python train.py --conditioning="none" --objective="v" --norm_position="pre" --mlp_ratio=2.67 --layer_scale_init=1.0 --inner_norm=true --expert_mlp_ratio=1 --experts_per_token=2 --layers=14 --beta2=0.95 --epochs=12.4 --final_lr_fraction=0 --warmup_steps=1900
Rows from block 3, named by matrix and row number. Rows with one number belong to one attention dimension. Each number is 128 + 24 x the weight over its row's rms, rounded and kept within 0 to 255. All counts start at 0. Numbers have three digits each. After the name is the row's rms in percent of the matrix's.
# v: attention query, key and value (stacked) (model.blocks.3.attn.qkv.weight, 576x192, the v third), inputs 0-191
# proj: attention output (model.blocks.3.attn.proj.weight, 192x192, transposed), outputs 0-191
v.52 094:107112147136171114122119130100137127121129123150151137130135126132125109157085160129141141135140171107175095138103146138165150148134108108168141124140143123102103089094100114150157099164073100115094140088153145130131147140140167128093098138100154113063137105153117137146099099152162130115114156103139131166137144140103156127136091120139125114136095142127116144132110184140105133120124156114170108132149146108125101170123164107172125147162096138111132152161180103159143120111198179128133142147114163118114118114133078087109088143138120151149106147178126131102131100118161106126
v.53 089:141092165142155118114109135105111144117144147112156122157107159125126125121149187141133139095133098122098121175131123166141115134094112117110154148157117147072153142171156136098120096119120129121138113095072070098114132132158124111147153130129146138140099124083100118094137121106117169137112150145130143112169120132136098127165174102128121160135119129095147129170107127118124100129152119128123122117155129076108098107130163151113105119108163123104120153160114158121156111114099162126180137145124086100111130151167159085137062128123109118154112131144111072153173177136149139139
v.54 104:132117095130110135113111127129119071122126108123142102138139100155117132139103114116145102091125104178145124106133082098155087125135156130125124092158122174133117104085173099123164172124160146126115165144125122147116150140144126104102140120122135109117124097100104113122101117153088149139093149132132125176124137120172122139086121137098097095128144117163088165170113168132068139133149118120151151093166146123108140117140130107169079090128167136093101146179066140094157135134127096129109108117159157139113105151171085121114129126165123124112138137109163118099145103154132112117
v.55 090:115103139122150102140119119139146155134137098150085141131138132161097120120142108092165103109165108126135154102179137108142128149116123120148152157148130129194101101113086127122140134129116132115109113136124153131152126095151109107153109100172126145146104150079151147122127133091175122120138104150088157122131157103046141172167130153166078116140144105161121119131160142161144119105135081124192116128124145141145133092120107132143148156133158152134146128124136127070100107151167060111092108126088148112126120132123090110133147131116128159154125096136089128127118114088127128152
v.56 101:109154124100100156158118157140123147101110137095116158106160136159135136115096116156118081126157145150087142156120149150169160123138167108154145119146133154112144151133110122111144115117147139104113164145148159132156159108094133094114159093141115148121134156110139138118143193072094081127144154114112162156118172118108065132138114188191108101117121096172128104121121155140108132108121115123105150132150123133133134113109100146106110147121152103109134125167081143095108185123116124135105083099143127127110133104091117080135184117130161130104130153116114137110143093120125122109
v.57 090:136112140160131149104136167157110085081142117136103146158150144148119146158100120163089122149106134124138140149110132143130114101137097135160176127135145144131071167120123123157165128129109125115132147161127106136109143133151131142084120149116140137143170131114146160105127153124125170089122201148126112151105172153136103151129122104107192108122128167157075144111096153142146113129146137106163129149101149134173118148120129094130131111142185105133170141102078101153143136156099132147131141141133127131106159108116154110109149153118143156116129146152142118172176142131150171067
v.58 100:125131126129133128059107153102133169124133149139110078154108121107119119169136144116110147137138123116148129093115135105131105160104115159151096111164160130109131126119124140141073139125154169109157130144126068116164118161117111120156102127120158148092110153158049111096100117138142151159108101114142119118112108123135147121127117126134122103162093132102084162137127125132139123121089130143160120165164127093068097145117153084173121110111156151154168153107116109149153123116145075113119170134117194181118115133164113131122100156117096138141134138157149125118116135139133113098
v.59 094:162161123126177137126159125146142127116124135162118112185106136075127144119144135142138097118074160109132118144086124123110133119139150152137093140086120105157148158193115089126135149127149127099157123130112168115148119100139146119077128099048138080143135107132119125135089094145129172122100116074123115147123122128123162145168113138071145108131142119128131157129116128126146143081135114130118146114145137150128142163109121137092167144137077132162101121129133161121113074136087110127149136126142164158160109166111147191156122122118112100114145107128124110115112132167144147127
v.60 092:177148118153112104084182158119150147120139101130136082123148121114164129133117168127109112108129165092110110131077150080144200110104139159154155121121120109075112151147123172130121116122156157095116145141109129100143158144145168117121123104149151126132082116126118104084168104121130138103113097114144124108138118129135116112162144099115157139148111112119179145150128138100114130092168152195089154127117122112122110154144151111108125134132167148124145136155132106183122121127162120135174142127119149130156141098119164142090132130122075124126146111134140164124131134106081097158
v.61 093:138111114104136178133168157141105087138101077143106123112101113155125108126127153142067116142171106124138131135099140133113135108143159112172127105111145148133112146089115144093123141148168132131131126133105130176127126072120120134133187122167151070122152134080152132122119096097128130139107161121166136165130132130086137126141118099106141156093102134092123136122085135129116099150153175115091140093101145118172077114152112168132087151150158132154116132152107158183172131108127139129135118115117133132113153140099121120143140150086139087128142125125102124153130187094119118135
v.62 085:143096112134156086086171131097134171122134152117120122130123146120118077159098151143116084149142150162138100160131168117122143088136151124117135128103137111105105115112079108149130124128089128133108116107140096122131092097119138103136127126108121087096143121137121161100124150151114143149147161096136094135096122108121166129085093132161120169104143157110121097119106144143155129132099158098113128196081136138132110126160116137134112101164111105145154122118162121160104091123119104088140140127113147192078173178136141112127092119173103103146106117145092094125164130098138134115
v.63 103:130152137119110121138113138120112155098129138117105149066105082145131133101101115142107125141147130159181132125139150170131119146110155104111111121134136124112120110142104158155111148143083155166155179174138129154131115134151117141094177100115115144118124168112115148126128159103149102132118128131127119160160144167084105103112106101141128077103118111100160113146119182102146117154131162126119126119053122113147157109118118134162099142137179116075119165130133078133126176099128158141124095118141103103117174105155124158116117154098165159136124163124125109177116113129166118124
v.64 118:116075092127100146108132151110112172147147138100125097151133098129140098134132144128069157150149115140132153121133155169145152145146138104116152155191117125151174147144139157109113143118112139165141094130137092132108112108118155131185126082162161153103155088162137127110150107127170105135152136105156074082151116117106086139162116113159129125114102116133164087086119117142160133170127125144147120143113146155151127124145127147123136123084123154140122153135128136133141139118111132156116125073076148128091174094190145102157109159121096116131158123126144135147128165118122134117
v.65 096:122107139156157127112146150100115126118174133137118129141108107140111136156119153131124116078162143166120119084145123146120159142111102114147138133136087111170091085104157101178143115117123173151128146088130148135076120175129111149135137113147135115138155118139091156153123114098092142101146163176121170104118160132113169125106119136135151089114164085137118102200134115116138151094110100116116148081127131095138089166154122125112114143175114159148126080115112136121166180153136146138109110180128146103102104119134152139123101138131124133135153168144114133151106103171138106122
v.66 095:169091171098139152131121122143125107127164142111121093115145127134157138095106140111138132145145132154159091166135144146160138134112123161165116145107113136136111155117153163172085153114103152105102133109068115111092134097140135139108142129119096095122149113141176126125174138134175143135167136163146114088134138108099120115110098086079153138128120103115126106121139137122155138124090110127146141100121131130172146091129113095155121168102147154102155131159128086102092120092085136139190087169088111122101123143111089148148119155110166103080121131121138138137107105115118097102
v.67 118:153147146147133154117132101125138168113074151120151136165145164114110172113113094101154158147092133092121108084125082123120126111122148148126115124116119124125131125116097155064102106103133152115127149135104180113145112118117117138103109162165131116106163098159143126132114118127084129130162151113128095101115112162171125152115150103114159115135128075080150165112114137124055107149124142123113202145133146080129132148132133122097119089108129167106116147084145154134125103120164151145132120119150118103127176138090147107157130127187130149145106142145137106146085118135135119142
v.68 106:149128101155092128125122142128128125140115104094163122122099156118173066120133176087114152169080138090124120130079132179123098149124123139145125127122148135135118098150132089145116104135131110130160135159116113134106130144134123124116181138119115151107193148071121049173092128136175169152119124123192128142126123148117103130136152116097144127120086129141160113131122130136125132121108143132121119127125154140110132144124168146142171114098075128167113132109139105124137116094101108118180162121138180148158147149157145153150117139121103145145091114148154091142140118112145111139
proj.52 093:144139135125149120171121116112155137116133092102129119133150076116119110127118125128139118125112133122120136102142108091111153147154140113086134122106110150114108159129171140159113119100172128133117111135087116174151099113145155133104127105151139118162110093104155105109123156114122148131140120122135130141114134130123144118101175113121165167136203097121183114082127122105174129146156141134108165104108156139119131148169083131098166118114116141106124128113116107095048143164133125162178170093110112133121158086151166187099129081093124136131140122104124116135129186110125127126
proj.53 102:108141097140088179147129099129145115121118129134106122099146097123080134176087097111130131117092114150150146090159142109081120120158152126151129123097148100119161115139086124126125154139123154140127158104162162119107123148139133111137110136127082118122134163159143150114113121122155104158141102115111114159116132141127152172107097132140080124125119111126131139108139190127132170091134113125113089150116112087086114110136131145111135174128065140130105136123117132113118173147112111122126068096114136129143125118065131126179174092136113096128155129084129182099101109083105114138
proj.54 115:125126144137172108175122091136136142169164114140132128146116160089162117111126131150118140196166114116122134132150138133121151100120119138104121120057131133120117119181121156122121137137079132137172091113107147102149094097073113130115113167134130139112125161115117109110149119098126105116112172117153155124129097144123119126153135128141089147124135116096111076121124116154169149132091110101137143110108119138089120131125080163104132161185074096106103142105133159148142129129139097131162149139096113127150164133140152162132083113081135138117125108141087142178106103114098159150
proj.55 094:137109132092136149118116157090089135126109167137165145117120070115140117144153118133123141146105107164069077120122110181120134100127162170174072134097153121103166146104152085098138120115124095142151109134145130075132135144128154139113140114105093153091133118136117142131130106101076102126084146120148108115120132108162080102159130122094150089135157161137138146153119093116087138124095117078090147157127125133137135133142117126142132091143133136156094145111124112169170139128117169127124140141132121128150107135134173115139123114087153108091172162147146091132126131154120101103
proj.56 092:119099168123122104132120102129087138131162145164154119155127120112113082136150165098142133136184074159133127128119110128115146147108096144130101154111131087165169159105114127120104119167132113187202105126136134096111120117086120150138101117137116149139107118118111122150105115152155138121142120119131111091090096131112127116104167164125125112134146128090099136145123060124147131146118143100145148136139110124076136134146115101181150125077124135124088155095133162133171111123130101135139108170140149132108124147183124126126095151128146114176138115139097126154115167165116103090
proj.57 089:166107151119155082132104109118141123131142149093165127136120112100097127132116180135118137109132117139134128085170129104150134126125113138116097125143115148133140129155161182147117130136144156161122109102094130128131124133109178169148115134170107122133178123132101082100116139157127122119124099145134135124147111153132129116178138152142104120148170114070142117086128123143134140124100081136117122101159149090095159169165158163133132113123166153086143095157197129106085126126137095115167142114077133122100101099151085164122135108122078114118143106130147117104114131113161089159
proj.58 100:130162131133141105162127107155116098139156110100115124112127117151085088083137111119173081119099118110073127179126130139114135109141117113103137120083095122098100145125124104122147119118116106124099095121130176135133156105147139162104137122141093121130127093132157170152160130115112087102104127142137164117134199131130173221117124130151143174112115101132144114132112142112102134150125139092110121099131074146170106153135088122111117135153136118103116107137111126112134156116164136124121123128144122109129148154122143107148118068162129169121126133129124189147119113078140098150
proj.59 098:105134119128133133144124100117146099157133109116148127103126139160174171119151108148065160156155111154176121142111169129160130164147101104132169116184116101135120082100109150129112178148117113108108119123151088165151159107106136146163144113151144129103165124137145125153109151095148135135154132120093099151123120123111121083119139140149127139118110124156115135121134123153098098114144088176125140138091099128117115109158155136147107128130087115101162088121150109136107139142142134151134141115130129103107104163099106145139124154138144172070057131090191163115126092103141106139
proj.60 092:084118127139112165141147061154113133168152115118103150147107136126132114119081100114121130071146136127140160105137172155139082135156140119089099129175149153113171140154153108139146104125089107153109151163151143170119098096165106105143129113101146144116135144149146096152135123132171113139162134140105135132142130117143175153084112094112132115142153102125090119096104139122127133113124117067134113096136112124143161140113115108136141138144107162162108120132144148101105130147129094099081130130136110131112184121145099119117119055188131140143123087137131127124119115167145153090
proj.61 090:129134117122123121095048100093112181148119153120143106141155129123104128137166121107139162109146152136138153159129139150108150130123118153121135149152121087146163106170109097127107153145093147127126111108109135131116117129150121140170066059111104159164115121134117131150114156127042153113134090127091156117157091105140139097112119153124137127187175115107151103139110147144088124110097120138131129132109128084129152164084131130079154140142114095113146147133138128099113165128131123153108147119129141088131094117136090154108127115156133119142091135110155138144158105144109162145
proj.62 100:119145096084127130124112134118128097128113112126163137087142123171105151142152110134120172072123146078112122096146139118104100195109136109143158133138128136142139111100151062143096105171167109111117138123097182177139149115126137139114128093138134173152132103075132084146115101138145173120144086144116109144164105137070137100122152135129138130143135117167127152107127146142089128129110131111103138101144137115130117154146121127137106140101186107119117124136128106084149168109088154145105125111119132112111124091098107140119152086137118133147090133084154136156143152093113116094
proj.63 103:117153102102135124151152111122112127153157125093121140141166166139081062201175174128150130150130153112108115132141153135132104085127146119133140102134111133136152156145130132104129078105154143168107098105137164129142136140108145099169124169114142157114092068125164127150135122132085163132154147120140160092120114113138174131148119135097155161190110125114133109124136100119151107114154111140158127133159173132123115144098109093101135139098153116103147135127086135084112107127124136107147120120114072127120128127153112114109120131124108112139175099126132120102183153141151095160
proj.64 110:159179152081123125128180127144144161111096133133148151170135152138126153113162161103144064129133107151087102130140077120101123118145122115125161110081119141105089126132131127156139106139122095137111153116101142128129125129103114167117142127136137107163123150110142070103108141146135160138140101115116203148111148124148142124141138108107118130122161144133073139178116138117127152112110092082141114137148069086148142174109120094139127073135137099090118130136111126133133113115135145132121091094143117139169114132127169162095126127127109082114152125121149109078109104152150154119
proj.65 095:140132133081101146087089118142099135125126088132145115065176177131125129143146109172101171159140141105105130138140116138105143125095147151173150110119123113143133125111136129122113116160108107085091103170148124115137120143142167151126113133077141133120115161118150084134150110175110127161138095100092082187140084152160101141121104101139068142099138143131101100104089115149124125137125172144125152153110143134119143122120097119162142120137099093111154182087150156154088102135142145098158142135148111127158099121119112159130130130087111144122106115100113113126122125107109108129
proj.66 100:169188116166150115077143150127173127163082120128136132116114096118153130083132138145121161113112146123120128074130127117122125124124118137121134128149141148100145096113133137113153123158136129137161071141152111160149134134106132148116116142131181138163087139131124146172084115062130116168113108109064091125143117155129120112177120162147064085107147130088115133130141106115191117112091145089102112161117118124122124155117131156114110121152096079136096148152118144107123102152126129152085119115156124158149159134095128095116155132147109140140132119128148123111150106110149141130
proj.67 119:118143114116107105125142133151117113087116119116133167098104139142125091137140114151139125135183145128143124175156187081164161105111121153119114139127115132151136116131166117169116126158120102151106146094114077126128137137137119105153129140116131146156105186137144067138119135116143137148092143149147144126115146121066087115138127117154127132137088122138115116117196121107153062125142143146132143096129102144135087076137115151142117097130148157120073117132136102153096116123123151155109128107131176173087099108093149159115109113112138109138133149124099136149102138058121153141
proj.68 113:121111140096150087162149148085107115176160125107146144166151161124087177161140079131149098127137140132148143124149111113125132171147129121085124117088094131107119122117105108083132158145154169110146148104143196134119176085117141165149099113171132100121109133159140210090119155114149076124118138149086119126127126111114156136144125152098113103137150183130113116104112112097151149129126120151115087132152109151149124162090124144142115130116127134103128143087108118131113145136153145122091096144117102115151094135139122109102122120121163100144160160107113119093124142129120118156