Weights of a small image diffusion model: layers 14, batches of 64.
Rows from expert 3 of block 9, named by matrix and row number. Rows with one number belong to one neuron. Each number is 500 + 25 x the weight over its row's rms, rounded and kept within 0 to 999. All counts start at 0. Numbers have three digits each. After the name is the row's rms in percent of the matrix's.
# gate: expert gate (model.blocks.9.mlp.gate, 8x192x192), inputs 96-143
# up: expert up (model.blocks.9.mlp.up, 8x192x192), inputs 96-143
# down: expert down (model.blocks.9.mlp.down, 8x192x192, transposed), outputs 96-143
gate.150 082:506508472483572512516536454537534507520485533507521467566513525522523486476528510463439525465496513512472505484523494517458531477483522507528491
gate.151 107:518457509505550554484445465452495536500507473561527481467509470518459502443489475495528472512462515501488481494495526532519490511473519536554457
gate.152 157:492480479489493495516488530475496521521478474468485466512493521486509542492536498492493541534495488503521475469485522513480514490459495464494498
gate.153 101:485516553479489495450508501494474527493511532460517504527472545490477512528470518467460531513534470482466489505446489506473537503475535501491506
gate.154 089:522500444493485515460489508494528530543480543495493521514508534492509435444511549483529532491510523515532500489493528465548539500528468491530497
gate.155 088:477535497470523503500477534530452456498526520508487546530500511490521515549457519531465480475493501504475506528497466500493545496458481517530452
gate.156 121:480489525511523513468478447490466539513478476483500516505500477478552481501481488530519490486492506513560515492494464519528469492513484519529503
gate.157 123:520479529546495520508536482514502491473475480546443451486502487427513482488533503531538471491489501476446493504497468518516506508502461521546536
gate.158 092:516479484492516486527496448496456452471503503516466540441490512481502514453488525499497503531519481548528543511536502479525455508533476501482498
gate.159 089:535476503491499502508455517516462532459515477491521525518499449533473497497486483536465480516518542487523542513516532529498463531532539516512488
gate.160 089:500511530521525526460480445494445471494487495515512444516542494472527473476506506493510538516551482494470493529526518500500471483477492510490468
gate.161 125:476504485510471529473494524506482515521530448456535502435490487503514477512505499551511489516529464484533511544544478505497499510473556478519538
gate.162 087:497502508472566443516534504497503492520530511473473477457509511490528488533460513537463454522528504496502500486495476482511516497564525544491508
gate.163 072:511501509509500509494488494490476473517538522516511492473470486468496509506495512482475455533529494515517492528481488502505488492509496481509465
gate.164 075:517517499486516486557477521539485518471470492485473503509498514518535513490488471483478484498515488482484527473480557531503501498487458506509460
gate.165 135:492460455478521523505512454527452486502519512507497507524524476502460502528495520524485520500460510440546549500462481450490478498504503459554544
gate.166 079:498469525508512529539553493537445503556460535494472511448495520509521529509515535508428513514477509497542513479469498456515513509511518495534528
gate.167 073:511476517542480494517450443475552467496481486461493480468481558491473498498527486515536475514499445496534511461490479465510495494465511507531446
gate.168 067:483505526509489504507456462489520489495486494500499494505527493478439493567517491487535492556453498532524427485492473539493506479503498487500557
gate.169 111:499494501531465475483512510483455544508530480483465490561503479539497469499539515508533517453479486472504503494473485466513514498512483506517472
gate.170 090:512512495478501494499471471467491539450525450486497505505532493529522479483520495482507518500481487506504506458514488516515469504537523487473490
gate.171 074:510490498557473515530498477514473492494499541520539468479528518484494483478447509448511511468468497502472449489515478475503481552528527511469519
gate.172 101:517512529497514493490525529510493482496476487503520455505526487534452507510525506508511514474523476443476551485458527516496473487455502478497494
gate.173 079:498525521481472510492521488554468495501513480454441512508465504519516517480498532483459521501512534514471468557492511493503502506535540527493519
gate.174 088:487475510471448467529495509529514511514538530533493506500515501473508516504491475569521517511509487533509517492470467529485522485493491441562510
gate.175 101:526501485469499485524467503516505482492523507463485514485431488512525463475516513478495505516469445475482514506466439475481502485491451494542515
gate.176 077:487475524534523476510513502493464502548465496497468500510502490524466469508506500526480516497471473499445518508499525511510515503490450487527485
gate.177 118:477525495466475510478515475523502499474469521495479505537492471537513489512534500499526483487534525478538512528475467493530524476493491502513486
gate.178 110:510489548494502508522511460497519463525499513541497492487487513472516464493498517443464475493505525487477517485505488493507469496471521523498490
gate.179 112:505498499506515454478497478480494511503470493493496493486484466487451484457493473554465524466485502495477475524494473478510491478510538508472497
gate.180 125:459490508499530527480495485473480513502470461456495448481522523539518473511489541537525491479450503482446463495477488552509524513491477495451508
gate.181 083:512495488482456500543505457513510492502516537525442454479504532460518502463505474474500503480490488529535530488529560506527515520478534518485517
gate.182 069:487501465475517519513491463524451476513508524495546531482506505516525527460464502460447469510497520478475539521444511491516472544486512532506494
gate.183 123:509491477498488540595500480472526484494491503497486505527487484500511503532496478507516513476486491495483509535495528458528486504488519479497490
gate.184 065:500527538489497493505531408533488503453492470542504507500459519467523494514504485497483544506434488513472479507484477473459501517513528486489473
gate.185 074:507538498511501514462544507493454493478506510541443509476521497467506521452485510534502461504513472538480494481477491451498514514496551484529490
gate.186 127:493494548515484521494482477467508526493504478512546457460545520533516554535517483507464542463493484490506489500505464502486536455500495454477510
gate.187 091:512514497486528563478499503523524495513521511495484468471480489508495492524544468495509521478470529444509492512456489480529521516515494522512529
gate.188 085:472483492452531505476480493468516500535548522507522519472454496474492503525496533524498543505489503521496511494529527481528552517498504484467536
gate.189 095:506513485491509521535511556502473519480514514520507476473478510520483467488510537542526468492481496434516439529463455522517484526500507510517535
up.150 076:455507570496558532497538498501485483509493496472517482503501497516548537514509495520507500527505474492516499506455506513478512486516472505482490
up.151 102:511560521511465481524537518549469497492483535450480495509534557486535515527504501526503502462548500490499528481512470490469495499531479490442492
up.152 154:478495466490502507514482522476511537512491460471485473495495525476512556498549494492509536534481486500518473490483534515483518498480490472499492
up.153 111:552482428492499522561460526497514497496466497530487492479510463497478479449553489488559464520492524525498512506542504502522464477512481521510509
up.154 100:473511532533484460529496532504472486486491466499525494472498501491496563553505465520487487514482466513488472523493476534487452496467537530476503
up.155 087:486507559533555491487513525516455461500549484529496502507457483478508515544492451505509471492490532492496513519483462493491449470516512487522436
up.156 112:488512538512494472507483470523473532453472487489483500502474514473581497483471498530526472499497494516507479507466463516521525483485484492543522
up.157 127:534492533550486520507532471544491512446466483528469493483498480419510493479525513517530485483475500525441503500487484512489548518493446527519518
up.158 094:496458507506490496503502508510443510441503458493489437527491503495523528492512505480499502518556460464547495478570498521508491527534496493504491
up.159 086:548454502488513480499490495493479472516477515483447488502495534500523475521504518535479513477495529488493488469490518513497476470502477538484472
up.160 088:500505472522506504535466540519524498535497514475510570490477502509480517486485507485541443519459486505505468507486486511501516508472504517484532
up.161 136:479517501520496514485449471533494502447526492515510537498524463494494492480515481487515493523500476539532510507483505469450493497478562488472482
up.162 086:490481446494499460520512523503491501533483468467546495477471482509488478470548518536510447477532528464486513525509486529512500511505476516570504
up.163 071:471479497499477514481497510512500480509516490548522535498482526526486504536514499499513484490527497488564527527519523508513506498500488519463540
up.164 080:513540449494503551514491493514487482472498520496502483503535509479498495503556493494474491515495502497499481499469476537555498491493536479492519
up.165 130:510462462475502487507485477519450483520528520508497479512518496505512514552484520531490511511456507467496528506483478450482478505517498471531541
up.166 087:517467483496473538493464525500475514472541531536522492530524510509507485493504504502533470485509495488511475475475509488535477502515499488517470
up.167 079:538535514538482495544507483478502471488491473472468488492516493542488482519518509565510483522533496472535504501484484491533515513463456505479493
up.168 070:506515493474477479464522492526492497504497551498522535490472525536517506502408501487535489472529543569452532461461513510516482521504513494492505
up.169 114:477500494523480472532487487511521491520485513479501492499513514515495500477529548562498481472488514504471521520469486530564472477537512503556526
up.170 096:455477469497495490518515515534509497514521514467506540519499503470506497524517485538521512493498507474490524542455484470523470489449502491566524
up.171 079:500492460550515472467511515530476487502505479462504515477511506485514489511502489479512510477517493530552472440465506522504529510485487518507498
up.172 103:504453497467474510494483519537473484514518519495495541464474501496557489531496514482522472542489534533514460513496481487501529490539496507476558
up.173 081:539507460538517521517488530525495468501495485543549433530507512506468471487528478489517476496510461461503499448513493511464477483455503469494461
up.174 088:510506461496506545460466520487540576488530516474506558524470484508472446522466514504514501531456493475472468444518504509503474504514497531503516
up.175 109:471461515513493503465539499495496532463500491505469496537560496483494509520495481561536495454485507510518512471558503558512450504497532511538501
up.176 084:449466499531511479512511461476433480491528505501472495504468516514504507513524499506498462487500504518511511491520538496508455508493487502489501
up.177 118:506531515549484511474525517526492553526512469490504466494545478542487512467548472477480495503465510517515491524496524502501522511524459486431458
up.178 102:513467525493481522508502444552517498569495530529481501494474538465510487496519500476481488540478560502483460514491479504505465502480542536475494
up.179 104:510528477499541537489527512521517488478521507503527533471565524524534514510539500491502466474469460492515520501458499527465535552498478502506456
up.180 139:487509500498503468495462499532502523496490494523518533508540533479496485462487506506513498468522510474511550513522461481486475512492501500532486
up.181 082:474521541502517478506487522475512501497481472520514519508518505523495501516509501481458453481506473500449511544444486501497513508492519520524475
up.182 087:527500484504493546510462487534497458509517484531473542457510466498498502505467499481512526479443474477480526514500478527511472510508538503487478
up.183 123:504491501484513503435479469532466521487488526507512506483505525544481500469471517500516478522492506524522489467491484551465495490482459511504513
up.184 066:533479543487499505543513516514510461518500508531523488479478528514504466495491506509506486512482497530479498527486468465533470458511466497529463
up.185 080:497493493495529441499520477522477493487468518446491475496533528500502454544515534497544480498524495491506528465499517499494465451516459450499514
up.186 120:511537462528499495496530526518490481523501547520452504548506469448491443455482496508498465508461516509486513517508526489520510536530507521514513
up.187 092:479502520528499495514472489488458474524506502484495497500525503539507487510485506473471480530492508513524513486484497516434505509477491464494519
up.188 083:506513489523512450521531493496496497526470466456474524481495498503507521516498467523450482506493511480539496558497496508468483517487512508517450
up.189 092:492467514508501436443504521471520490496496505478484504551479523530486482508526483517492515500486511522489537469515533512468505504484542554438527
down.150 081:512514495485536493508510508451516516506509483461492483508550526503500512507539491459500523525475476542496506501530524458499520475506478450508534
down.151 107:489496486482504532503482498507521524529521521531466519524460498455462513494510527513495508517500494515485520478534474482542493492488531482494475
down.152 128:496493576411521492516512516478489470474495477504563547481475454464523527494475565488490511506475491486513514534531514533486482502485493489498513
down.153 098:485520510487502512515514492505463491521548430504484487501486534511478514498488487494501493538502498509536523514527472491518498509469481510473513
down.154 099:487511519448490526504492430500525503511487547467481491507503499552472453495537473463521485538502478490468532510519510494509497436462485525498500
down.155 086:498443466522486477490498492536494523501541521488513480532458520487535524510499477477484521516485498480502512572487471421549501464492528525495529
down.156 122:480476492523442498480517489506507466485503508499467492514500512525485450482541513511453498517494483513476499516509504522473456529513510496507498
down.157 120:493489506477455490475486527502509461550496498568537517500506528551486484476456451483503480495491495536502472509446474462478508475523484461486513
down.158 082:474488502554478513503491505474480467464472513520462506511513514545457516443464494514551528496495500493469508535524484516501465485497471515523493
down.159 100:499478520456495506510482503493531544520504472447536543488498514476538503541464488478480495505492483492497513490497500572506492489476441494526480
down.160 088:477506464490491555476501481501507485502487499485512502520476519492495489539514485478505532491496529512527528468491520491548508527485543507460483
down.161 127:534505503496547501453521504510497503498533467501533450527532549531499451541476451544527491456523525516470467491484485464507510507530452472498480
down.162 079:485517490511515470486506513486499502495473464481442552495496497477469525458515502538452539516462527487479505481485491497533490490483511488501487
down.163 084:481529530461498521482471520491491512509545482522495519523542490493487489475518486499512511525489511499460464533507483529464475511510569516439511
down.164 082:472525514490466505474473554477471515516529500532533464478523512516469532513513509477489533490497500510495457483505473517458531499512542465494533
down.165 122:474510490535536494481496475462468530511513498517523515520515465514524508500503513513543514506477543493507492561483485526494532496580467513544546
down.166 087:493484540465480548506506494465483504498502472499470466484448479439480516480452542476503491502489478495499521501478504520508484457512479490506500
down.167 070:501536449480457505528520455533470462494496535494475457470509515488511494530510494503473491502477513514546468486470517486522510500454505506513524
down.168 066:513523505513477457470513510469477446533501497466514522529547445491503485501485492522483503523487502548479549566457504482484475490476455505440476
down.169 113:498520520470475481494503471537508458499476509487482466511457505467537502524475493522500476470494494514440490512499495507497521482513499455487507
down.170 099:498505486491509533500498521490429468482508515491540510509501513533547495527515470496537501516516552478482499526463486509511505486511531516543482
down.171 073:531512519523460481478491498503528516485515472494498523483501478523468463486498476489481435473554466512477486482503493528498531497517517511475529
down.172 094:515507471501479515473492501542506486510528502456452504516509479481491480448516506518497477497474529515517523493523469492536488480498512495498471
down.173 084:497498486505486528523524528516483524535517485476508506467514510537485517546473506504499522502511522498492463481495548489541492482496461530449481
down.174 088:520470492477523486497526498501575480466537526441507498494522497536505508430534511516529514511518522504500476504527449517482526523536513530502536
down.175 102:500488535493482485477473511516511486456466530488488528476518461491505475458470520493484497474490524476514538534477496486495471473521456466492487
down.176 082:506416484468499478504505505522503450465502528531475546493492489511554525488496518454451472462496490515460480495504489518495530497500529462512499
down.177 129:466544481540531484510494486531443456514497548540502482527527521514460524499486512491493504494480530493551512494483494489536503531471465519501492
down.178 111:506499511483448463476519478491469509452520487488506487474497520512452499538472522537464450510537441517498492507494483471476496503485491477468477
down.179 116:507541468475539501514489543557512526478525511480482470489517477464469517477511491503455499459509495542532484529516489458447521468500486487525483
down.180 126:515469444471440476501482547458517526497502520503511525473537510501522524517469503451501475494474488481502487503524487545555485501499472476529498
down.181 087:533478503528524550480512470510509498478498552474487510534535510490514488510486499493505504506486505528509458526541483533526514522500456492511541
down.182 084:516522483544510512506515497517503529539477492541491534494459465513536473505515507467491526497485484489465526480487504527479504487453532505497501
down.183 123:500480553476475510512492488511495455514515491536511480484510483489487479526513498548492500519473505505516448494505507513513530506519531510470460
down.184 065:506526563469499472509492520523496492456456494507530490443489556504540537534491477540464487520472495518517492500454523528489514575480514501469497
down.185 081:457519481482541517490509482492490492506504490492546509509514520504518474473536447522483469490507470511566491458502487524525522526456491487461512
down.186 115:490498508506545484534487452514522486497505500510439551532491500510506506464494502471534515535504504533534529482487486493458470493473458482494507
down.187 097:493513519467507472516511524488475502503528482488488497477532499516506491482494489512462530562492509526486492494539501479516489462505495493469456
down.188 082:512441449485472467504520495506464476479501526498480466459507484513463505519515458507488459462497515462492483490531486487479536521510498519506518
down.189 099:493485527489498482516509496478461509547491496499492496544536478487499529486523501484485492501494553480482477503525499481457455479467478546501527